Rows from block 3 of the image encoder of a small contrastive image-text model, named by matrix and row number. Rows with one number within an expert belong to one neuron, the router's apart. Each number is 500 + 40 x the weight over its row's rms, rounded and kept within 0 to 999. All counts start at 0. Numbers have three digits each. After the name is the row's rms in percent of the matrix's.
Before each expert's rows are labels from the 100 images, of 14848, where the router gives the expert most weight on average: "colour at peak" is the nearest of a few named colours to the mean colour under the peak. Only what is clearly more common there than usual is listed. The data: photos of plants and fungi (iNaturalist).
# router: router (encoder.blocks.3.mlp.router.weight, 64x160, trained with AdamW), inputs 0-53
# up: expert up (encoder.blocks.3.mlp.up, 64x80x160), inputs 0-53
# down: expert down (encoder.blocks.3.mlp.down, 64x160x80, transposed), outputs 0-53

# expert 47
colour at peak: black
router.47 100:456551512496493522502476472481471552510485511533541457535482460504503504532555494502551483381530488399488479519512534499458569475488548509479526511501534432503523
up.0 093:563475502551464582533458578486507539482593385485527470474501500450492520499512522546552529466518463489588465539418446497477579528474577510541479412474540527535441
down.0 103:530542444523544478510548502486476500496537514418466515389531532460453522448520488563506482550532509531571546479457481489538467436525545477509545587485455460549466
up.1 108:443450495460503510469543465494509530490481485473443510520478469521559498449473446479501410619535451483504479487463455477560563473494418499490427483513444496520443
down.1 099:550486511495472504392530500575520461498553564486466480558488542551542565484531493554601520482534485475486479533513513535476484510558442516508510582427500451452513
up.2 100:487466455519536478502499511570526482471463530446531532484486500437499482569497459463464494524446434513511574471541536487508572554502482577519481452508515555493545
down.2 093:478545498452569467464530521410461540490502505381448442532519486577464506473522514534550436550489490480477490547537502452457456532565487544511522484520457503553568
up.3 106:602466472490528538475477550489501526545531519398457500472439445496573512448570508435514494434526529501476437569546553547504545468505498457491452491509517527474516
down.3 098:532481563413449498518501521520451516493460470532507485524529444495471523529460525507478514518522525505540400522383517480443553437514476564501527475464479580525527
up.4 108:451422537530428517497481518463474551548517456577531517455512519497511538572454569551483588555516498598470519491485430503480539444534522530546452529437462504537518
down.4 104:481460506531458471506463413472367403513528531503562487563515537543509604492552512453456442568462507496534465541505514439501469498551454537500532507575491575545525

# expert 9
colour at peak: black
router.9 101:420507507521516454519526475460502522528469527430537491507473462487546514484409557529540467435443528472527520551493527495510515513470549470493495523484466508485561
up.0 095:515509439527496474439502523530511515537488433485530532552543484457460460514478475467510488485480511507516488507451548526503542488535450597454527445454468490489516
down.0 110:551479521491494440481520495492493445523444481478496528517464375538486517561541575446435492516518555568490503431463534408485513404508534489462389458555557587523490
up.1 102:501536555533548530500478488570455512455531543497472512516527477510425504471510390452607528491456522513440535447530547505510441458548587509534451504437543484473523
down.1 096:483533515469443512518495579496370562444512455453567510568500484506451511482464480504569481516479458443445511486442515504477477522503582562494480430568482468475504
up.2 097:519542534499516486559458509462471366480498472496496541519491536520490544471507424433549517498449544500472575455509507536541502583573509440487547479510546508528530
down.2 097:467430485525536515434564562555529516481496543540466566543501505476566483485592460459518491517411422502464551456472597529511465487476467464543540541520468546484558
up.3 097:510527561493486462482516511489509515468511526477550455448533502571524534485450554473559528532509514517519550593536510516546491467518499569532460429538494510518542
down.3 093:537521516457515545551559533479469497545515513553463495527439436477520597509444558465498486425515548463485482446517548528517445506536496460464536534457482458532488
up.4 100:461557462474632460527547468487564463447447531491573519455555521508492470485495537512525492440515570433473515464510480510454540537517514435531508473537471506421479
down.4 096:491463506524541460522534576483496504511523495615544452513479432585467456494494484497491505441475529579528535536531509509499480541494541517571543505511411421536528

# expert 15
colour at peak: green
router.15 108:456500492489458469490496485516443505456488513552525528516460514479464448484527481486496459464464448539528507480510414533425537481465439550510482469468475407440539
up.0 087:557490562571524491515479569615509567478485528525480422449502517554479489554541537488482480467445481475488456499525514513516540402513485570592528495553459560500585
down.0 098:481466494500420495454508516484520526439478390570512522481531483535467544517493538549482457494575497447545484443464470540554549475524475411488472522491455555520594
up.1 107:510562564540465516530527557506446502412428525491502597498441523480503551520480511547448566540478431521531466425558521526526475518554478468550522485433451583507489
down.1 107:480491488556540566446500469506541476478497582522502475484435514463438474521514512497497490488523423604390525522479433490539479440508578500493552484494496499474527
up.2 102:486468488509441497464561496484632462517526495505514489508454492484562536491519525483485568503465519496508498487513464409481485539513583429435510498497492570476520
down.2 100:493524511504537474480561522487441517484568509585453528528565490492569487463508568470521513392498508539492422535548520491522539553498454492480451584520523531537505
up.3 100:508519522451503504505460557548491500533542515465474498493522542485503446442457548495457492526530534522493512439586486489556439448400470435443533581462595489494482
down.3 102:503578485509526556537474488411532499427539426472575547444447488469489530483519525494509489525518538522515446433466448565476479534490515484505464464485484460426485
up.4 103:508514516489466430552458517536504454535539495546479473444508505475514469571496581469500514544449517522474506475463492470487574544577499483509497500526565515568567
down.4 102:450464496447525503485457463429503511593486487450639518481468443537493501600482561548515496499497476499497593505553492517525522540510518475463523462498556486548566

# expert 46
colour at peak: pink; white
router.46 100:493566543511510476521515605470527556558522557486531545591480507534479511508538537468486465472528472510464439505531466493490537550519535583520575513572504461435519
up.0 091:516512416468528484534522468528482472468449435497426476536533472421485577590458478504580457486499431486549488476559492577517528514513550479487484550487538475510538
down.0 093:493542514564527491501574467533479513528495449447494512462496514504503534444492439476464540409566524525536517461486527521502529486566419467477571467565433530509522
up.1 102:521555436511446462524502527555499489521514440526526480577481460491486569597514527508484488492555550457551469512531431486557527507474475550498539489543508487510493
down.1 101:544544507463497467500481474565546558495540520560517525527432550505539461489466529557540506513574508531480536571521452542443516443533477437457573493503526490452494
up.2 107:500493499478501480501485466499448498498471475496473475443477536585501431513451519539563537525441510577565494504554562496515465456555505495542496546507545620548589
down.2 103:566504470484563517537459514551430546469420486536498503577432444498526528454472553485495533537522502484397495529526446539456486550510483505540516574559487530468426
up.3 088:528542518506526522438511539516501432516489426511486451548507518474535461456507539514503570474441525527515515567504471559553492511472486466525530491466514529511489
down.3 098:520459556495504450510452526502530518462515446566441457516521523458484480517481496554475490509488510550513471457480510466501558481470461403433498504559470550454470
up.4 107:498465559499522570486542526477493490530479404569505482494532491431550525496484459559481462546478494449481476492477450468458434491523454492499493544501520461471550
down.4 099:511486519503533492497544515514456465484555537549443487532494464544457512523492541541530502569453458499541458478445456559485502518552531428496435517567544552486485