Weights of a small contrastive image-text model: 14.4 epochs.
Rows from block 6 of the image encoder of a small contrastive image-text model, named by matrix and row number. Rows with one number belong to one neuron. Each number is 500 + 40 x the weight over its row's rms, rounded and kept within 0 to 999. All counts start at 0. Numbers have three digits each. After the name is the row's rms in percent of the matrix's.
After each neuron's rows are labels from the 100 images, of 14848, where the neuron reaches its highest value: "patch colour" is the nearest of a few named colours to the mean colour under the peak. Only what is clearly more common there than usual is listed. The data: photos of plants and fungi (iNaturalist). In brackets: how many of the 100.
# fc1: MLP up (encoder.blocks.6.mlp.fc1.weight, 640x160), inputs 80-159
# fc2: MLP down (encoder.blocks.6.mlp.fc2.weight, 160x640, transposed), outputs 80-159

fc1.79 080:455418495501527515511514447544459521510511478526496541564531538514531521509386436415506514548521466467523475516484444539518427543488462466504476517544592496536481503431557553492481496538510431490530488487474515465506490488458494474467485492
fc2.79 094:535568541497478501487519496522437540506497449492456545547431553466474473535453477535500533487521429526506522479516546477473541453477461517482508474482492522505423538454571547440493509512523598522507414510504516473590528523505550445497495485
patch colour: orange (31); pink (26)

fc1.290 084:459454498483520487454502500505464538509488480537420567558542472532441501459453547458468568510523527531472541396534484472526466513422515534449475519495532465519481481528514490467491436497539492513589508475479487464542476512522463441387460518
fc2.290 081:426411439427542446455505411516501573436469434497543516511480505502521514506559523454420561446444555543547514442506513478554521461459508492432506437452455567455481459492517505537478485461514442537511563529526470516559449524497538481499495508
patch colour: pink (28)

fc1.10 082:530505577575506477432537471540587478508570549472514461555515515487511554476482539471574513541493440475509483486560482525522432559466482469554568465514543509491477539502485537481551498430531437506537523541492460568488432447515452504505560507
fc2.10 086:539475488499454494539536457456553485475526462540499504501456525520514515449498499544492472544627536537551529432516548527498480440551539470459451493513531522489460551456464566516534544532536470564559495584529451477500498450511458478512463516
patch colour: red (28)

fc1.414 092:407525484478469490458483499493461515518523424534474439526503479484493529548560493445493514541458496457434528478517500465527560457496522568499469440487467477475500546535517543523500468443420497581459452491551474451460509499485467476503497525
fc2.414 093:467468484452509541480448557496537484468500485488530438495499475444493550434533476491474452558516469499519474506450503484456476493490515485450511532493463453464539445381435381487479494505483511529496441466494465509498521503533542495423498448
patch colour: yellow (37)

fc1.165 082:472462556470466513422454519521483552581594494499480447515450503461558527507435509412501439498512495466542560458510531541513533555527493533484532442500516512456453516533490447506461483517533516542504507568532498496518492524521502549538468540
fc2.165 092:566479511441516511605538529462560443499491482494534449435538402493509455582424546551454583497489472532497524548462517531541486496597447485475528498600512466528582527435496457499489504457439496565519524474438445481479493506570545563534421544
patch colour: orange (34)

fc1.139 095:504508493535508461537599477504540484440496551499526499446438612507470474533429497488539522470569496479458498514436481497436493524509519541437429459519543441555465560531500434432520474483483560571494510440463469472589509506504487484460525475
fc2.139 096:420509446568483442463543522579467502483506465562492529458470495426490556476496499487500443459532456496457500508461493486537511460475543443405457515477519517491575505551499429567481434527487521574436535519540565420490457509545502505473473511
patch colour: cyan (44)

fc1.240 101:541432516500500484482531460543482458485453523537529427464539528522487499513547516462509421480531482473528490491456510468448448496437404529531498485518544485471467509497478420529518540457488500478528483512470508452433447504482495508530501540
fc2.240 095:513442563549453513453489503593448514504448516502464457499501542560528484491463514432450427550544555485520518511465478449432512497425500473511498456550545517536516548541475496494476534440426577518475482532501482507538441450514475569455526513
patch colour: pink (33)

fc1.92 088:498508553513592507461492471457449472491562449497457449533580502518498541565443542545563476543507521496519555493537517545449460486590545501459484477491468484478461495481493498557469571549456523502539524460444447474490521560510509518563512487
fc2.92 082:532547472515448531507510530489433465493497507453547566526524585434501525522466503546502556450464428474512506440529465564470524617570447478480597484515563535492513560486533545527576560480453482443532458500489559530529562485491474484442539487
patch colour: white (38)

fc1.450 099:501563536539498496472494524528430490501589499509414506524534525473533447503413511490481473494503522489509519507546461475539564561467492529481445451402538513530470516541463499443484448426495501497552509499453389499507541528493481535593511492
fc2.450 099:493447522501482500528468578539473525450452451562544516486559433568576485626442474501448525491532547526508522435516513497538489521492508527445495446562536493512536518453504522472554565499550571463442602509474488509461482476515537530520502574
patch colour: orange (46)

fc1.58 094:482507485511526493451532556535469550419450545497505421499423494550474502556575485497517553533508547455513448468464523521527487487503432484595479587474507511475486536518530473494567480470479502498519480493550475518468497475547443473510466596
fc2.58 080:490523577465447512421503562484496458486488442520465521523496521531487533498484434484493481485577507513527498400500499501446504485474537558523495578474505540520516578489495448573538520460486490445591525477484486502489515436499572482483568530
patch colour: black (38)

fc1.114 087:477556546527411510501514530491449508470483499543529485480482518520504513530479410481524501512565587419506539508487405502504509471488445546544513516487521440561557519513521496506524436483501519472457538481457491503424476428535557496550556520
fc2.114 086:520533551461503537549569469483518486529487436437526522489529497484449464539542530575483477412501403511440491527527557466430489521529506516543545493541514569459372482528554497494526448506473417463536521527534443453491502533575461446482542535
patch colour: pink (28)

fc1.29 092:561437500472452393468562473549462505526524537459452533526450494515464497573544491492568478558442512515575493423513485512551474555549498524552465518501457512515493530424498487553449527544507572420600449457464517519472502500509513530438501453
fc2.29 094:464435513547449468481569502463498504476546601515489503461494475539512469474475497371551442477479560563548508489484495513594523515471470485481497415468582549567466531468469496515484553535496467504493563521488477493547480456500457513503520475
patch colour: black (50)

fc1.111 099:552493524491451505513495549523461480462455457540516480494455510452495400446511437465496553391526491468527538555475555502523544549532540521497542490491518518535475474474465487526505524400508466536532544454439527515447508581475475499468463465
fc2.111 101:527531436501553553549535526568459549463461457556461543516518619505461468499486498494506486487442486530458466428471528591488470553457487474508475515475567532479504527503501444556463448438489422524539491499469529550487527509543545462517512542
patch colour: green (27)

fc1.31 100:484561533500522454512485492503427538439451434482526541497570461514554504549487447470515478504519500514461500481450424480554543441536528558549422504534479457544513467527511511459418590470479455504538454473471538540509472496479560527476499442
fc2.31 102:521579473501564590504454436480531549461492465519463540545498470510501484562539513504565540490470540452487462591492493466477567490514496462505488517439521464519555423522509521506513502575510445581543517503430497507512470483509507579505526494
patch colour: grey (86)

fc1.638 103:498523492471571422427507474543489484555465518481435521513452431542559546413490521492582529464530459452395534497545495548493467545486432522479484469464551430481437464477518507490479548476527555544512495480576483466532512497486502562438524520
fc2.638 103:451564495528510488412491461466500454536481482505460474502479516434481460394453454503518473446491442491488514518559507522569432435518460463505457478508496419477556540463502505560469522521482549490528540554460493484499470417472496494543508541
patch colour: green (31)

fc1.40 101:527457437424502508476555471485531515454470479580456491503512417481555508505455534417494496486523416438482452445550487483542559473540487552489524503547551508437459475449521494535501544549488512478547492524495497478463527464478439507518554583
fc2.40 092:495500466509534477472496516557524499514440534470467383444426498471491456482506512508539494464501474494443569449513535535431494499573510445517447504497458534515503501449549515501500556510420543428491506502512452538453482541475499515486446502
patch colour: grey (75)

fc1.168 087:483505485508538491487512536477547440470477427496456513516472580494510518483481471442454509525527443438500531507493462504582478418579478556508492441479576459440571463453470502507471509517496455550579454481439457534501562480441582495559441443
fc2.168 080:481509523500473497526475558467552538421446528424544451616538544511502558504495543569475493562520546530524518528519508481483456524450511495508503512504478507497499448509497607530516590537466446533435535438513523454520530545512486468501553393
patch colour: white (40); cyan (25)

fc1.80 126:493442537506516420447536538489530561511486550457446481495507491515504529490531481522509549517570473480483473489452515494489455473488462549540506512500520468470539495479475533533484552519481550534532567537556506520516522574503542496497469454
fc2.80 118:514515552482529513457503470475522465486460477469456466545519518472513551560583430496479489491442463494454475562501506510579465531533510495444516458451493585460502566528523511437473496528509504531580485472513506498527514544563571513474523555
patch colour: green (32)

fc1.121 071:505509503545487440515536391442464494544521471450456549410564521525511491503448451419556523532545604531584564516506506464461525526511470504401511492595606473544485494537539537497501494494441495539471571509469518521514480558480467536581438502
fc2.121 076:505457451530471469506515486502471487482532502487474465468489561553476474473407473542538610517564434552461513417496593518494474463500454473503524483457535477486462471507518488498490537567536516520537483496542542501501510585494515477500468426
patch colour: white (25)

fc1.149 077:453536471490524455541476427442489483477494516570479514536487517479456538552470561539536477469482584498571528525500475471532478507511510520439460487531529373488521496507499509493512469583552480488506479460447460432538493452532452544432486445
fc2.149 098:442491456511519477538504508453449496527519518506454505522487539582463477442474493440486538466549487503482489549440465465555506517478480521477519445410494563534480453495481520487499473487482522485608468489496466468512479552534566474442461435
patch colour: white (50)

fc1.458 117:475446437554432453516464501513574525551461557468582521429511531538519535561523501516473544574485495474543484463461517507555476531433475516490472562482478466496520512548502509562455609490448526537488583518539501513483510402449443558545466513
fc2.458 116:568543514512555584514492534531510525409551522499481485515500496461468471463449525497451505513501498470482441505457470401517510547496370540528454480456476483481554465536517434463478535536562465437526480488601463525557539491485425472515487527
patch colour: brown (61)

fc1.154 088:525591532486529444460508486567510518527550537500444419502463496519531471522464571452565444571486478549495481441559476513512562564426562535534545531534513590507508519518510485514478514512497515542426526392497531504472549495504534469513531580
fc2.154 088:478506506489505499438464534525485586407584502464510509435560513583493509504474491451429431542608448501539541486453484519489440487496548458464498474529526459505573453502487458513394510469571506521435454478515527451458524524424522510485464471
patch colour: yellow (48)

fc1.78 091:438512498497577426490514376422503464497514487553431504453432519469567505536489488452479543519517490488618479462534508494516538483557498481495533460533447488509495498445522540487517567499489456527549584456500482474478525535482553456485485554
fc2.78 088:422535497503560467483544428433467568451555543457496542524571507447550587472528446434539473543497556468508558456489526575454503536468479457533472493440490403504547594520508504440502471564536493496460538450457470482528531553438542479464484474
patch colour: cyan (34)

fc1.153 097:446487407446555537405489493468484522493439503507504519597453535523596560498506497430584585522463499472490479536558535512532428499514513532471508512484500540590526519423481500522540435493481494565467496472490497511437503524505512538497541494
fc2.153 096:511533449499526524496583480432445449502501514454550475467425535505459525511471512507530530460537508489448546509587496502447424485448557463500511483553403451455503468484500511523423426541508483494438546515453438481498449512421516460473541584
patch colour: green (32)

fc1.442 099:515472429453449563460535547496405541564504527518575545465489495551547504474513538484527469446553506540516497442512504536500436510505454554479538494474466512513520593519456515515428562522514526477481481552491445460619511466478564493495534460
fc2.442 097:514465539491501473484493443510500395460486589521477464482447494447503525432489464498446412472428458502530401474503494477524455591512510514526484448556511535464543502517482530488499473517497431483531506517477419540484491441482532523543477526
patch colour: brown (61)

fc1.226 129:544519511473495521404550481467503471479553546481506473522533589459518454517528400512529500488515517476498401499608473544517537552511594532470482546512586473447474440494542486540471482546557503451508504523469464556484490508561497525501506495
fc2.226 128:515488532520385567452542487454469470570493550585471521534527453463482462486490498563493450536514433476491437467558485429515505501431469488446505493447541498488449457499494515482496523519585493532565500426525561473542463503473429490499528501
patch colour: green (28)

fc1.39 101:452523474497490415457411465474508554483536413507528537517439516478475464540443503490460475497503459438444497502477500441532463503420468570477578530563538508504457486491495547469525529437502500540474559511459433513471560522506391544453504523
fc2.39 104:548459521495482462536469483498530529512539434498521482495488567446408457478506465490452428518542548520555498548521423444403482532563487488493520505571533463436518396532478541502477586457513532499461577451449454531492543527531544485472519512
patch colour: yellow (47); orange (31)

fc1.268 105:484519479448543486495500465459499573484556505518492484477507536557590488486460545530524605510501567524535507476513506557501481508512552483532463476547475489527436444515525524535439540513456469559477521467506505468484529465503514502515456519
fc2.268 103:545523471505443411540531505446501566477439500460442478430506524516451491530461551597541521465500488557479514562492476531488490497526469467511489421503468566559497479521491479429537501527499468502458501503466499508563463485439528503513495532
patch colour: white (37)

fc1.88 086:484462489504500482484424493531528455502548487391533506496546536528414443465525490457441495500485473515524502523469471463512506525453488499446469511480481437432518527500521473459512552463425484460490551552469427482490497493474470505497467534
fc2.88 089:534491400553516508536522505514462543478528447488546452480461565455560508504516462489477436539483524474504607477488469530460496564458505508470478500529436455530471490495505489518487576481489498480476461500460540559499493501521511494432453426
patch colour: pink (33)

fc1.405 113:467488523460446518466544514496468474480474464470533494567459500538477533491493465430489531569543533516481459554466520524527552514473571480466544511449503540506528511487504496465533427476534541532432555494584439476494504480458500515486486496
fc2.405 100:474471551582503487437454573543502574520543481457534531503459481444515499494494525542572492502497547516522512426584557475511544482514504511414505440519535480502507528550552485446477474529510534475533533417469500484536529500470510489507458496
patch colour: pink (30)

fc1.557 109:461508473520494424450579509471479481507497439473446428492639508485441464514489520551491493562513475522581517446519524522502512524512497518531505506525583467543628505490537492527503498472525481521460539476464468508609516489537529531472504523
fc2.557 107:507429551522535511464518537545505536405494518515510444409540559596505533417467525492527505563465478475492463477504451452507524483460424476490479486439615556515561534469457553509535456495575539467533519482461457533502471515530586416471502496
patch colour: white (35); pink (34)