From a checkpoint of a small contrastive image-text model.
Model: encoder arch vit, encoder moe top_k, encoder num experts 64, encoder layers 10, text encoder layers 12, text encoder norm rmsnorm.
Data: trained on photos of plants and fungi (iNaturalist), 90422 training examples, 14.4 epochs.
Rows from block 3 of the image encoder of a small contrastive image-text model, named by matrix and row number. Rows with one number within an expert belong to one neuron, the router's apart. Each number is 128 + 32 x the weight over its row's rms, rounded and kept within 0 to 255. All counts start at 0. Numbers have three digits each.
Before each expert's rows are labels from the 100 images, of 14848, where the router gives the expert most weight on average: "responds to" is what is common among them. Only what is clearly more common there than usual is listed. The data: photos of plants and fungi (iNaturalist).
# router: router (encoder.blocks.3.mlp.router.weight, 64x160, trained with AdamW), inputs 0-53
# up: expert up (encoder.blocks.3.mlp.up, 64x80x160), inputs 0-53
# down: expert down (encoder.blocks.3.mlp.down, 64x160x80, transposed), outputs 0-53

# expert 48
responds to: kingdom Fungi; class Agaricomycetes; phylum Basidiomycota
router.48:118079090120149179072130087085107096151109179122135138093105136116154162170096116081147133108096133146092170153131185124114100129133129102122178099121138133053118
up.0:130160136137079138130164126142139072158173189097178063140135156146121191195149110115146216198137103100114105091138140202072128086104156104164119104085099149094132
down.0:179099150126150179148110103154132112105071107101157117130151084074163063148125141124115057155140076162119083115157140125161111128153125116144059152108118095112142
up.1:121156070050130162169121109153142180129084136090164167119148138122168156144151160156152109197112166129147043164098134094165102100136135090134116177070160111116086
down.1:142144178124161153128106185176117092095179139147118127094184167105059174112103149118109159124139089135098180127150128129142133122133142104151123120161144119143118
up.2:120142142141086099109135130180063222068166105124178096133149160117219120127174124131120143094099138150175110109163150097105149149104165086166072130138073129087141
down.2:127150141127090134123090088132089094133103144043148125095140109109118115154117111120079026172111182131119111102148159099150092124100075107203134144123118100118115
up.3:171151134158130108090127121158122131122076102153128123098141162179168095116139138132116107120129082168155165198107119117096106130131137103128065134143149181148177
down.3:166104056102075159115159105087164148139093145150122166136146091128114094152109178099124168102157105156160115160153147120126167132110156157129154131102083150149098
up.4:117098103078103146158146128138096078121202180074130128092196112140116085145079254132088150134162079161154151192107114108113145159108136110112112106143163095107178
down.4:054115149081100098119157089105179177162159112117091099125097154143170147094111096143061118095144177178174143167018166163079132128152126155110162097139146115102137

# expert 29
responds to: family: Asteraceae
router.29:179130136118105107094208129087155160121169091161124119104085113200170136154088160142124149159107199122095119130097099139082075222150155154147149139075128135138140
up.0:090060092086113152131107075060131084184049138134153091116101193130119102130139112117166069145119116147205165144150163178123059139157125143180105127156168171088129
down.0:122200167122208136137158135118130036059137127138070164088149134155133154155166176121156140130138148151066153100129174092102114117103085123117147133147124132131141
up.1:099108101110170160099055162193164155131119137145096130167168089111101144124107126105113159178150155084102118119171143102122103072055118134164114169143119132118147
down.1:130125141106123154115147125101162100067099117152156121107119136126150138114141170124090099099080076145124157169184140132159118121155189116143188135146108066134091
up.2:141137182140051085131132092147164119134162115099073062061141096102059085101119142180121172148142117158179151165102120173170123138154140165094170123171106166138091
down.2:165096192146143186058134093140099142170121187093153157089115108152155143127135147129147112168059078130200171151176151100115122126153199107168132129146124129165187
up.3:149124093095083090147119139111139096207184111108151196081125106090076111169134055134112162148123054140153137133157147136153042159120189139130091155203111163122134
down.3:114082114144183104212078207096093088095102118107145098146195124133154159107177152115133106163198111098180116126172172127123146130159081123101090151182177079113130
up.4:115044157103194126102164113110132040106100118125153194120135114124155103130110138151132143169123156088144159143109139116137097113126148130147144102063212199145167
down.4:113106151098171095112142146134089142102159195159150187163131128205054120057132103169085070137153156079106102144170096137173107080177185182111135097165096117144147

# expert 57
responds to: order Caryophyllales; family: Cactaceae; text has "cactus"
router.57:078150137140134158125121095115070120139105090131142092157080084120142113128103143130146114086161171047107122103085075082102090140127118149092107167081125169111132
up.0:144143128118148108141086154156075134130138148157104124148149147154092101133089109119149119185172095118107169080141153126048133199119198149139126127124119112146147
down.0:169130197095072144186122172149168126168146137146178109120144149154133166159141117116111126131126073092083059126130189145156183078154166115128143127165139123116103
up.1:135105136066137111156108115120162148130140097116142080074161135163160154135085113187091091115139084080071102122114106176099088115119095149085115113165158155097122
down.1:151061161145143123115078161103126163153161160119108188112171100182116131165105133164157098127086138112118090149121175170104126118088100172130080118109147128094118
up.2:191122140172080080147108133145144088112157182131163106116154119118120104118100168141137119092135113093152105114131105134128144098125198102182119116078199083106137
down.2:148110189150079102103116132166085134088156132065152156168106154121132100121149147155139073133082120146137127126087139150090031127156134068169137158075124094139119
up.3:113115108132114117143150098062139167044129115099131147126125140130122090125132139108178128150149099183128126123131119089112076140159086115173126156075158135095095
down.3:171142080066109157082105181132112244059091130154152131106148188125143031154090148148163159108081172152122158160125138098152157173105111150141128100083100187147167
up.4:151135140094122168109138146129168072138150188153134120107164135135150110157094104161118092143192114181175136138133146174133094152126104087101075212135170135134163
down.4:113163138085163124090160120151121193122134132136049111105144150126146146107090188171103135101047150152096082154192117101142178082055136194131107125098117066142129

# expert 61
responds to: order Caryophyllales; family: Cactaceae; text has "cactus"
router.61:183204068092106184107086143140162087116140157150162113103180174124161100203141121185097085108159114067114140097094180096126091101167152133110116099094172139103124
up.0:089111171157134071089099096113081093165142184149054116110083098148103160072134097072153094135187121137138080141070150138122067148127127098157101181127191105156100
down.0:139176095149129109144110139161064163136078139121089076132156065088149094124076188136059157132091117119123102125098110103145112164150181128180151172151146162153142
up.1:151112132111125124164120129139147098137106117117133170106174128128097079034130149139156132141127103138164092120135149149114071122068081132105164145136125101071142
down.1:095113149144122171172151094081148127097144107113140152115150024124124102129130121141145177182123119112135121094134163132197072145105090103111102113124141140150189
up.2:097125216138171079136151211133122114132129148076140095152133116144124117103112193117111120116111124141082147126137169096124113155076057128187161111109147097140108
down.2:050144224140149098119182184174115147098062130086121115105141122127150077128123094101145087126131123062102109103133162171132125131099082137098154153131075115090122
up.3:082208123155174156179131085173110109105073100143111113119161130164137148055073125157165063105124186133166146136157163093109137104120110114079065112157146126186138
down.3:138096148140142145152153091160173158198126159127144082129132144154157124143151165118151134177109098148151102081124121117162127114125213132157101150169168161095169
up.4:136157093128046084111104124110061118164029194122122095112104101157136124129103117118145110154114054099159134062153116114182063125120144154134082142111122149159129
down.4:144107090116124065082145067133193060102187088133185151076156118067094091117134101122170149121129151190162105138133137135142104115140130128145165120120113192184141

# expert 62
responds to: order Caryophyllales; family: Cactaceae
router.62:147088118187120107140129153149128202143128120094148129180144150153142101154143179154146149084124100092154048138145115119111169094132189127103126179088110138173146
up.26:126108161163139124150137125084137113130120146133125143111108124119150170137132098080141057140119172190139121163118192135086176094120159137094145098151176192074141
down.26:080140114056153163191160107169160146111116153107083167137094146121114121120043134153081092180086153126079141139103091119132079142113113150125077095128199174060113
up.27:214139169131171127109123136089138152118130095120132084072113150049081091131131082091166113124163095121166106142112150080120086145150137154140143114136115156166194
down.27:079115109102122041152143182130136079126156127137163120082141107094087163106135135141069160165146135137100176149143105088074078120136111126102173157096055147172130
up.28:156171159136164184169123167187155120122167113075093109060143131098177109077129109121110128105079098129128133070099107155053148127175130117088121119191092155108187
down.28:157132075144094160159129116210105128107087103199115132156134095112127126108133165133116064116119139143160189133169133143159119157055194080144170184143122128117088
up.29:161110129136127130163170094162136101149096107108090154143096121211136176133181129165167142121155152121151070118089052146147190182124177176170162146168145141160127
down.29:075144110125098139097151107075072126117134179116180116181113125131136111126117130162113149090186102171168051127027066111126109132098108159130136157153096062122145
up.30:119161141084148208119195130115136151099118168084165085103143211066154149064153134145106108127148146140136180121187121175066125154182170140127193143145094100103121
down.30:074109119159120149112135142179082133106104156088134244167184130115155162066100074110112197111100118123167103128107102156111115116122190186071113095108185101187149

# expert 56
responds to: class: Liliopsida; order Asparagales; family: Asparagaceae
router.56:089111098112097149127152096176138102103086067108107077188082099102119121056108139153178109145130127148124166125120091143130115128079119134185135094123054094092097
up.26:095106129133106140123105144134170131113154154145149163068127111102065120118097083126138142081114024116101113120145153173155163148114124123091109066129107084109100
down.26:171137176118171127117141149119172169165147110093172131159174126118148201150106068144125086121110163160081167140127118118132120089126111151159088146108112141148097
up.27:155062133107103140096145188157083099083124102058082123147143098168084115165141135160114148152121175081142133110183152152143072120071106145140118096071125150081148
down.27:125134096082104134107129141126085140130176111154138069106066125126078189095136140080127102180116111133104069147109168098132141150082154088109156130070146142098153
up.28:194118075123154131125123104126140132190132212093117133146125192115148152089153163135139130170132093111152142158072076092146162199110113109078076096181150131116158
down.28:169088099152144115131089116178116156106131196105146185136139135148156096153116136199094139104111131148054125088132083107146181073131151143141100126132133075134067
up.29:088194085135181086106127153088080166125068144170092132203149176107152188122141194140102097119105090063104106122113161176155123066161122184157151153172134116086116
down.29:143191132106182089132154130107151139123144117111132070141134095061116103091103140175135035055142158096107100103131105195126087126152084104160100159115180127194095
up.30:137100151161151159183096127171152148135097102128155104131137160170070144113100111117085094097121099084150210099106123099092154148145130113134102123107135091118096
down.30:126160171137137097132109114121135114100153143077129096158146104113139150131153142117135132102170144182166166136102108154135092136130139137131124118053149100167173

# expert 6
responds to: class Liliopsida
router.6:101126171178126178152125081146147152180157112109142133137116114120112164142109078131139142178145160088115137154152157127136230117208122135124160133084089098131151
up.0:160119092171112132088134175083087062084155063145116123146157121146149109114145175098125157159114160108140139129163141143149147085130151161115120101103174176163056
down.0:161119095136125107148161099104146178151157103102153134123109101131081149168134132136155092115045074116070064119116159095072162134094094110089027109156107145162142
up.1:107192122148110123115141137150125128136160122071101087145108099181143097121130125140119122155135107110099098181091061087153108077120211146146089101169165155149140
down.1:179088124135176139117132142131110136143168106190157134153157122160156085106098114154139057121140125092111158144175126128142122070198155150159102180186084119143105
up.2:111097097160143165083143065151086086071099066088139157084145165137147193121180160141132154131152117172188143171102146101157155116107124175114086132098172061173121
down.2:174173101051153147134134055088118090086114107143082131130100073142098073150187155076138117137174077142115143120113096116123154158110122165183072086107072114165100
up.3:148133125125128111111119125141121140156104152089106090041110157119164132138129105112088127129090057099143176118146089065143080168013155089094133100135089140087184
down.3:120069157154094102160105127129149107127109135147094148172132162061104074088131158195130148110165101082135168151116092117182123094076097140075159177145106172075191
up.4:095130130190102114078098085138095118155121120080169121169137160175156080142130116117090151148140077127157131162122138139077112077131180097141155166110170121095133
down.4:122168159120157147111172095117180177130080098115097089089179080146106148153121102161125068142112079119045154072095107131114115172163160076125161122158182093122079

# expert 24
responds to: order Ranunculales; family: Papaveraceae; text has "poppy"
router.24:188106163124100123090180125186106129075131129133127109098118166136153123098095100098226121105088085097110154153177115117114140111096114141117115055115176148115134
up.26:151090164107137130072122094106102143147095050121113167136134041132070155144100104094096116101089109184132124072083128129119103136124099134154037106138118147192132
down.26:072118107122146143170139123133090120043110049124093178161093078126163099121109129171142150069122124130161144149069176164103230125169091128131139107161106163104130
up.27:110158131158105131157113129134131063134092085128155103151169140095178114105145082151090094131112123116064118135060153141093130203197151190128147089127155141092096
down.27:082104134103132156150072121082164181156108110157046158131164128092135115137135134119059072125132158150138165108180151192188118110135136138078094119068134102102131
up.28:144183160120140127102202088185140132136188136129099147096122085081153150172229133103130134079138131112120109120083159072078111143081096154119066090119123113150167
down.28:204167130084065146089102118123076139167147106146125076081147118126122153124105105145115090118141078186103141112138158146138082113100144212144138130088096122141093
up.29:129126107169169178069135121105124075079124161060106141128158164150149178130097093157092093125141100074115129178132109089154172165151129095192169103130142171044129
down.29:134151155145126101120095159121128165129128130084207125154126119182149135185154082152106181157178172185119153089173108132123132135129095106171147085111146138143121
up.30:130132116134080104114125209158113084067117109106083118166057091139075142109169120149026056080121119133104111103152141082139178161080141131150134125137163150153134
down.30:147123135155182113156071167114139068128161120062099147138123098189087106101133192160142169070100101150117071107163101082082120078146136164113158140123142086121166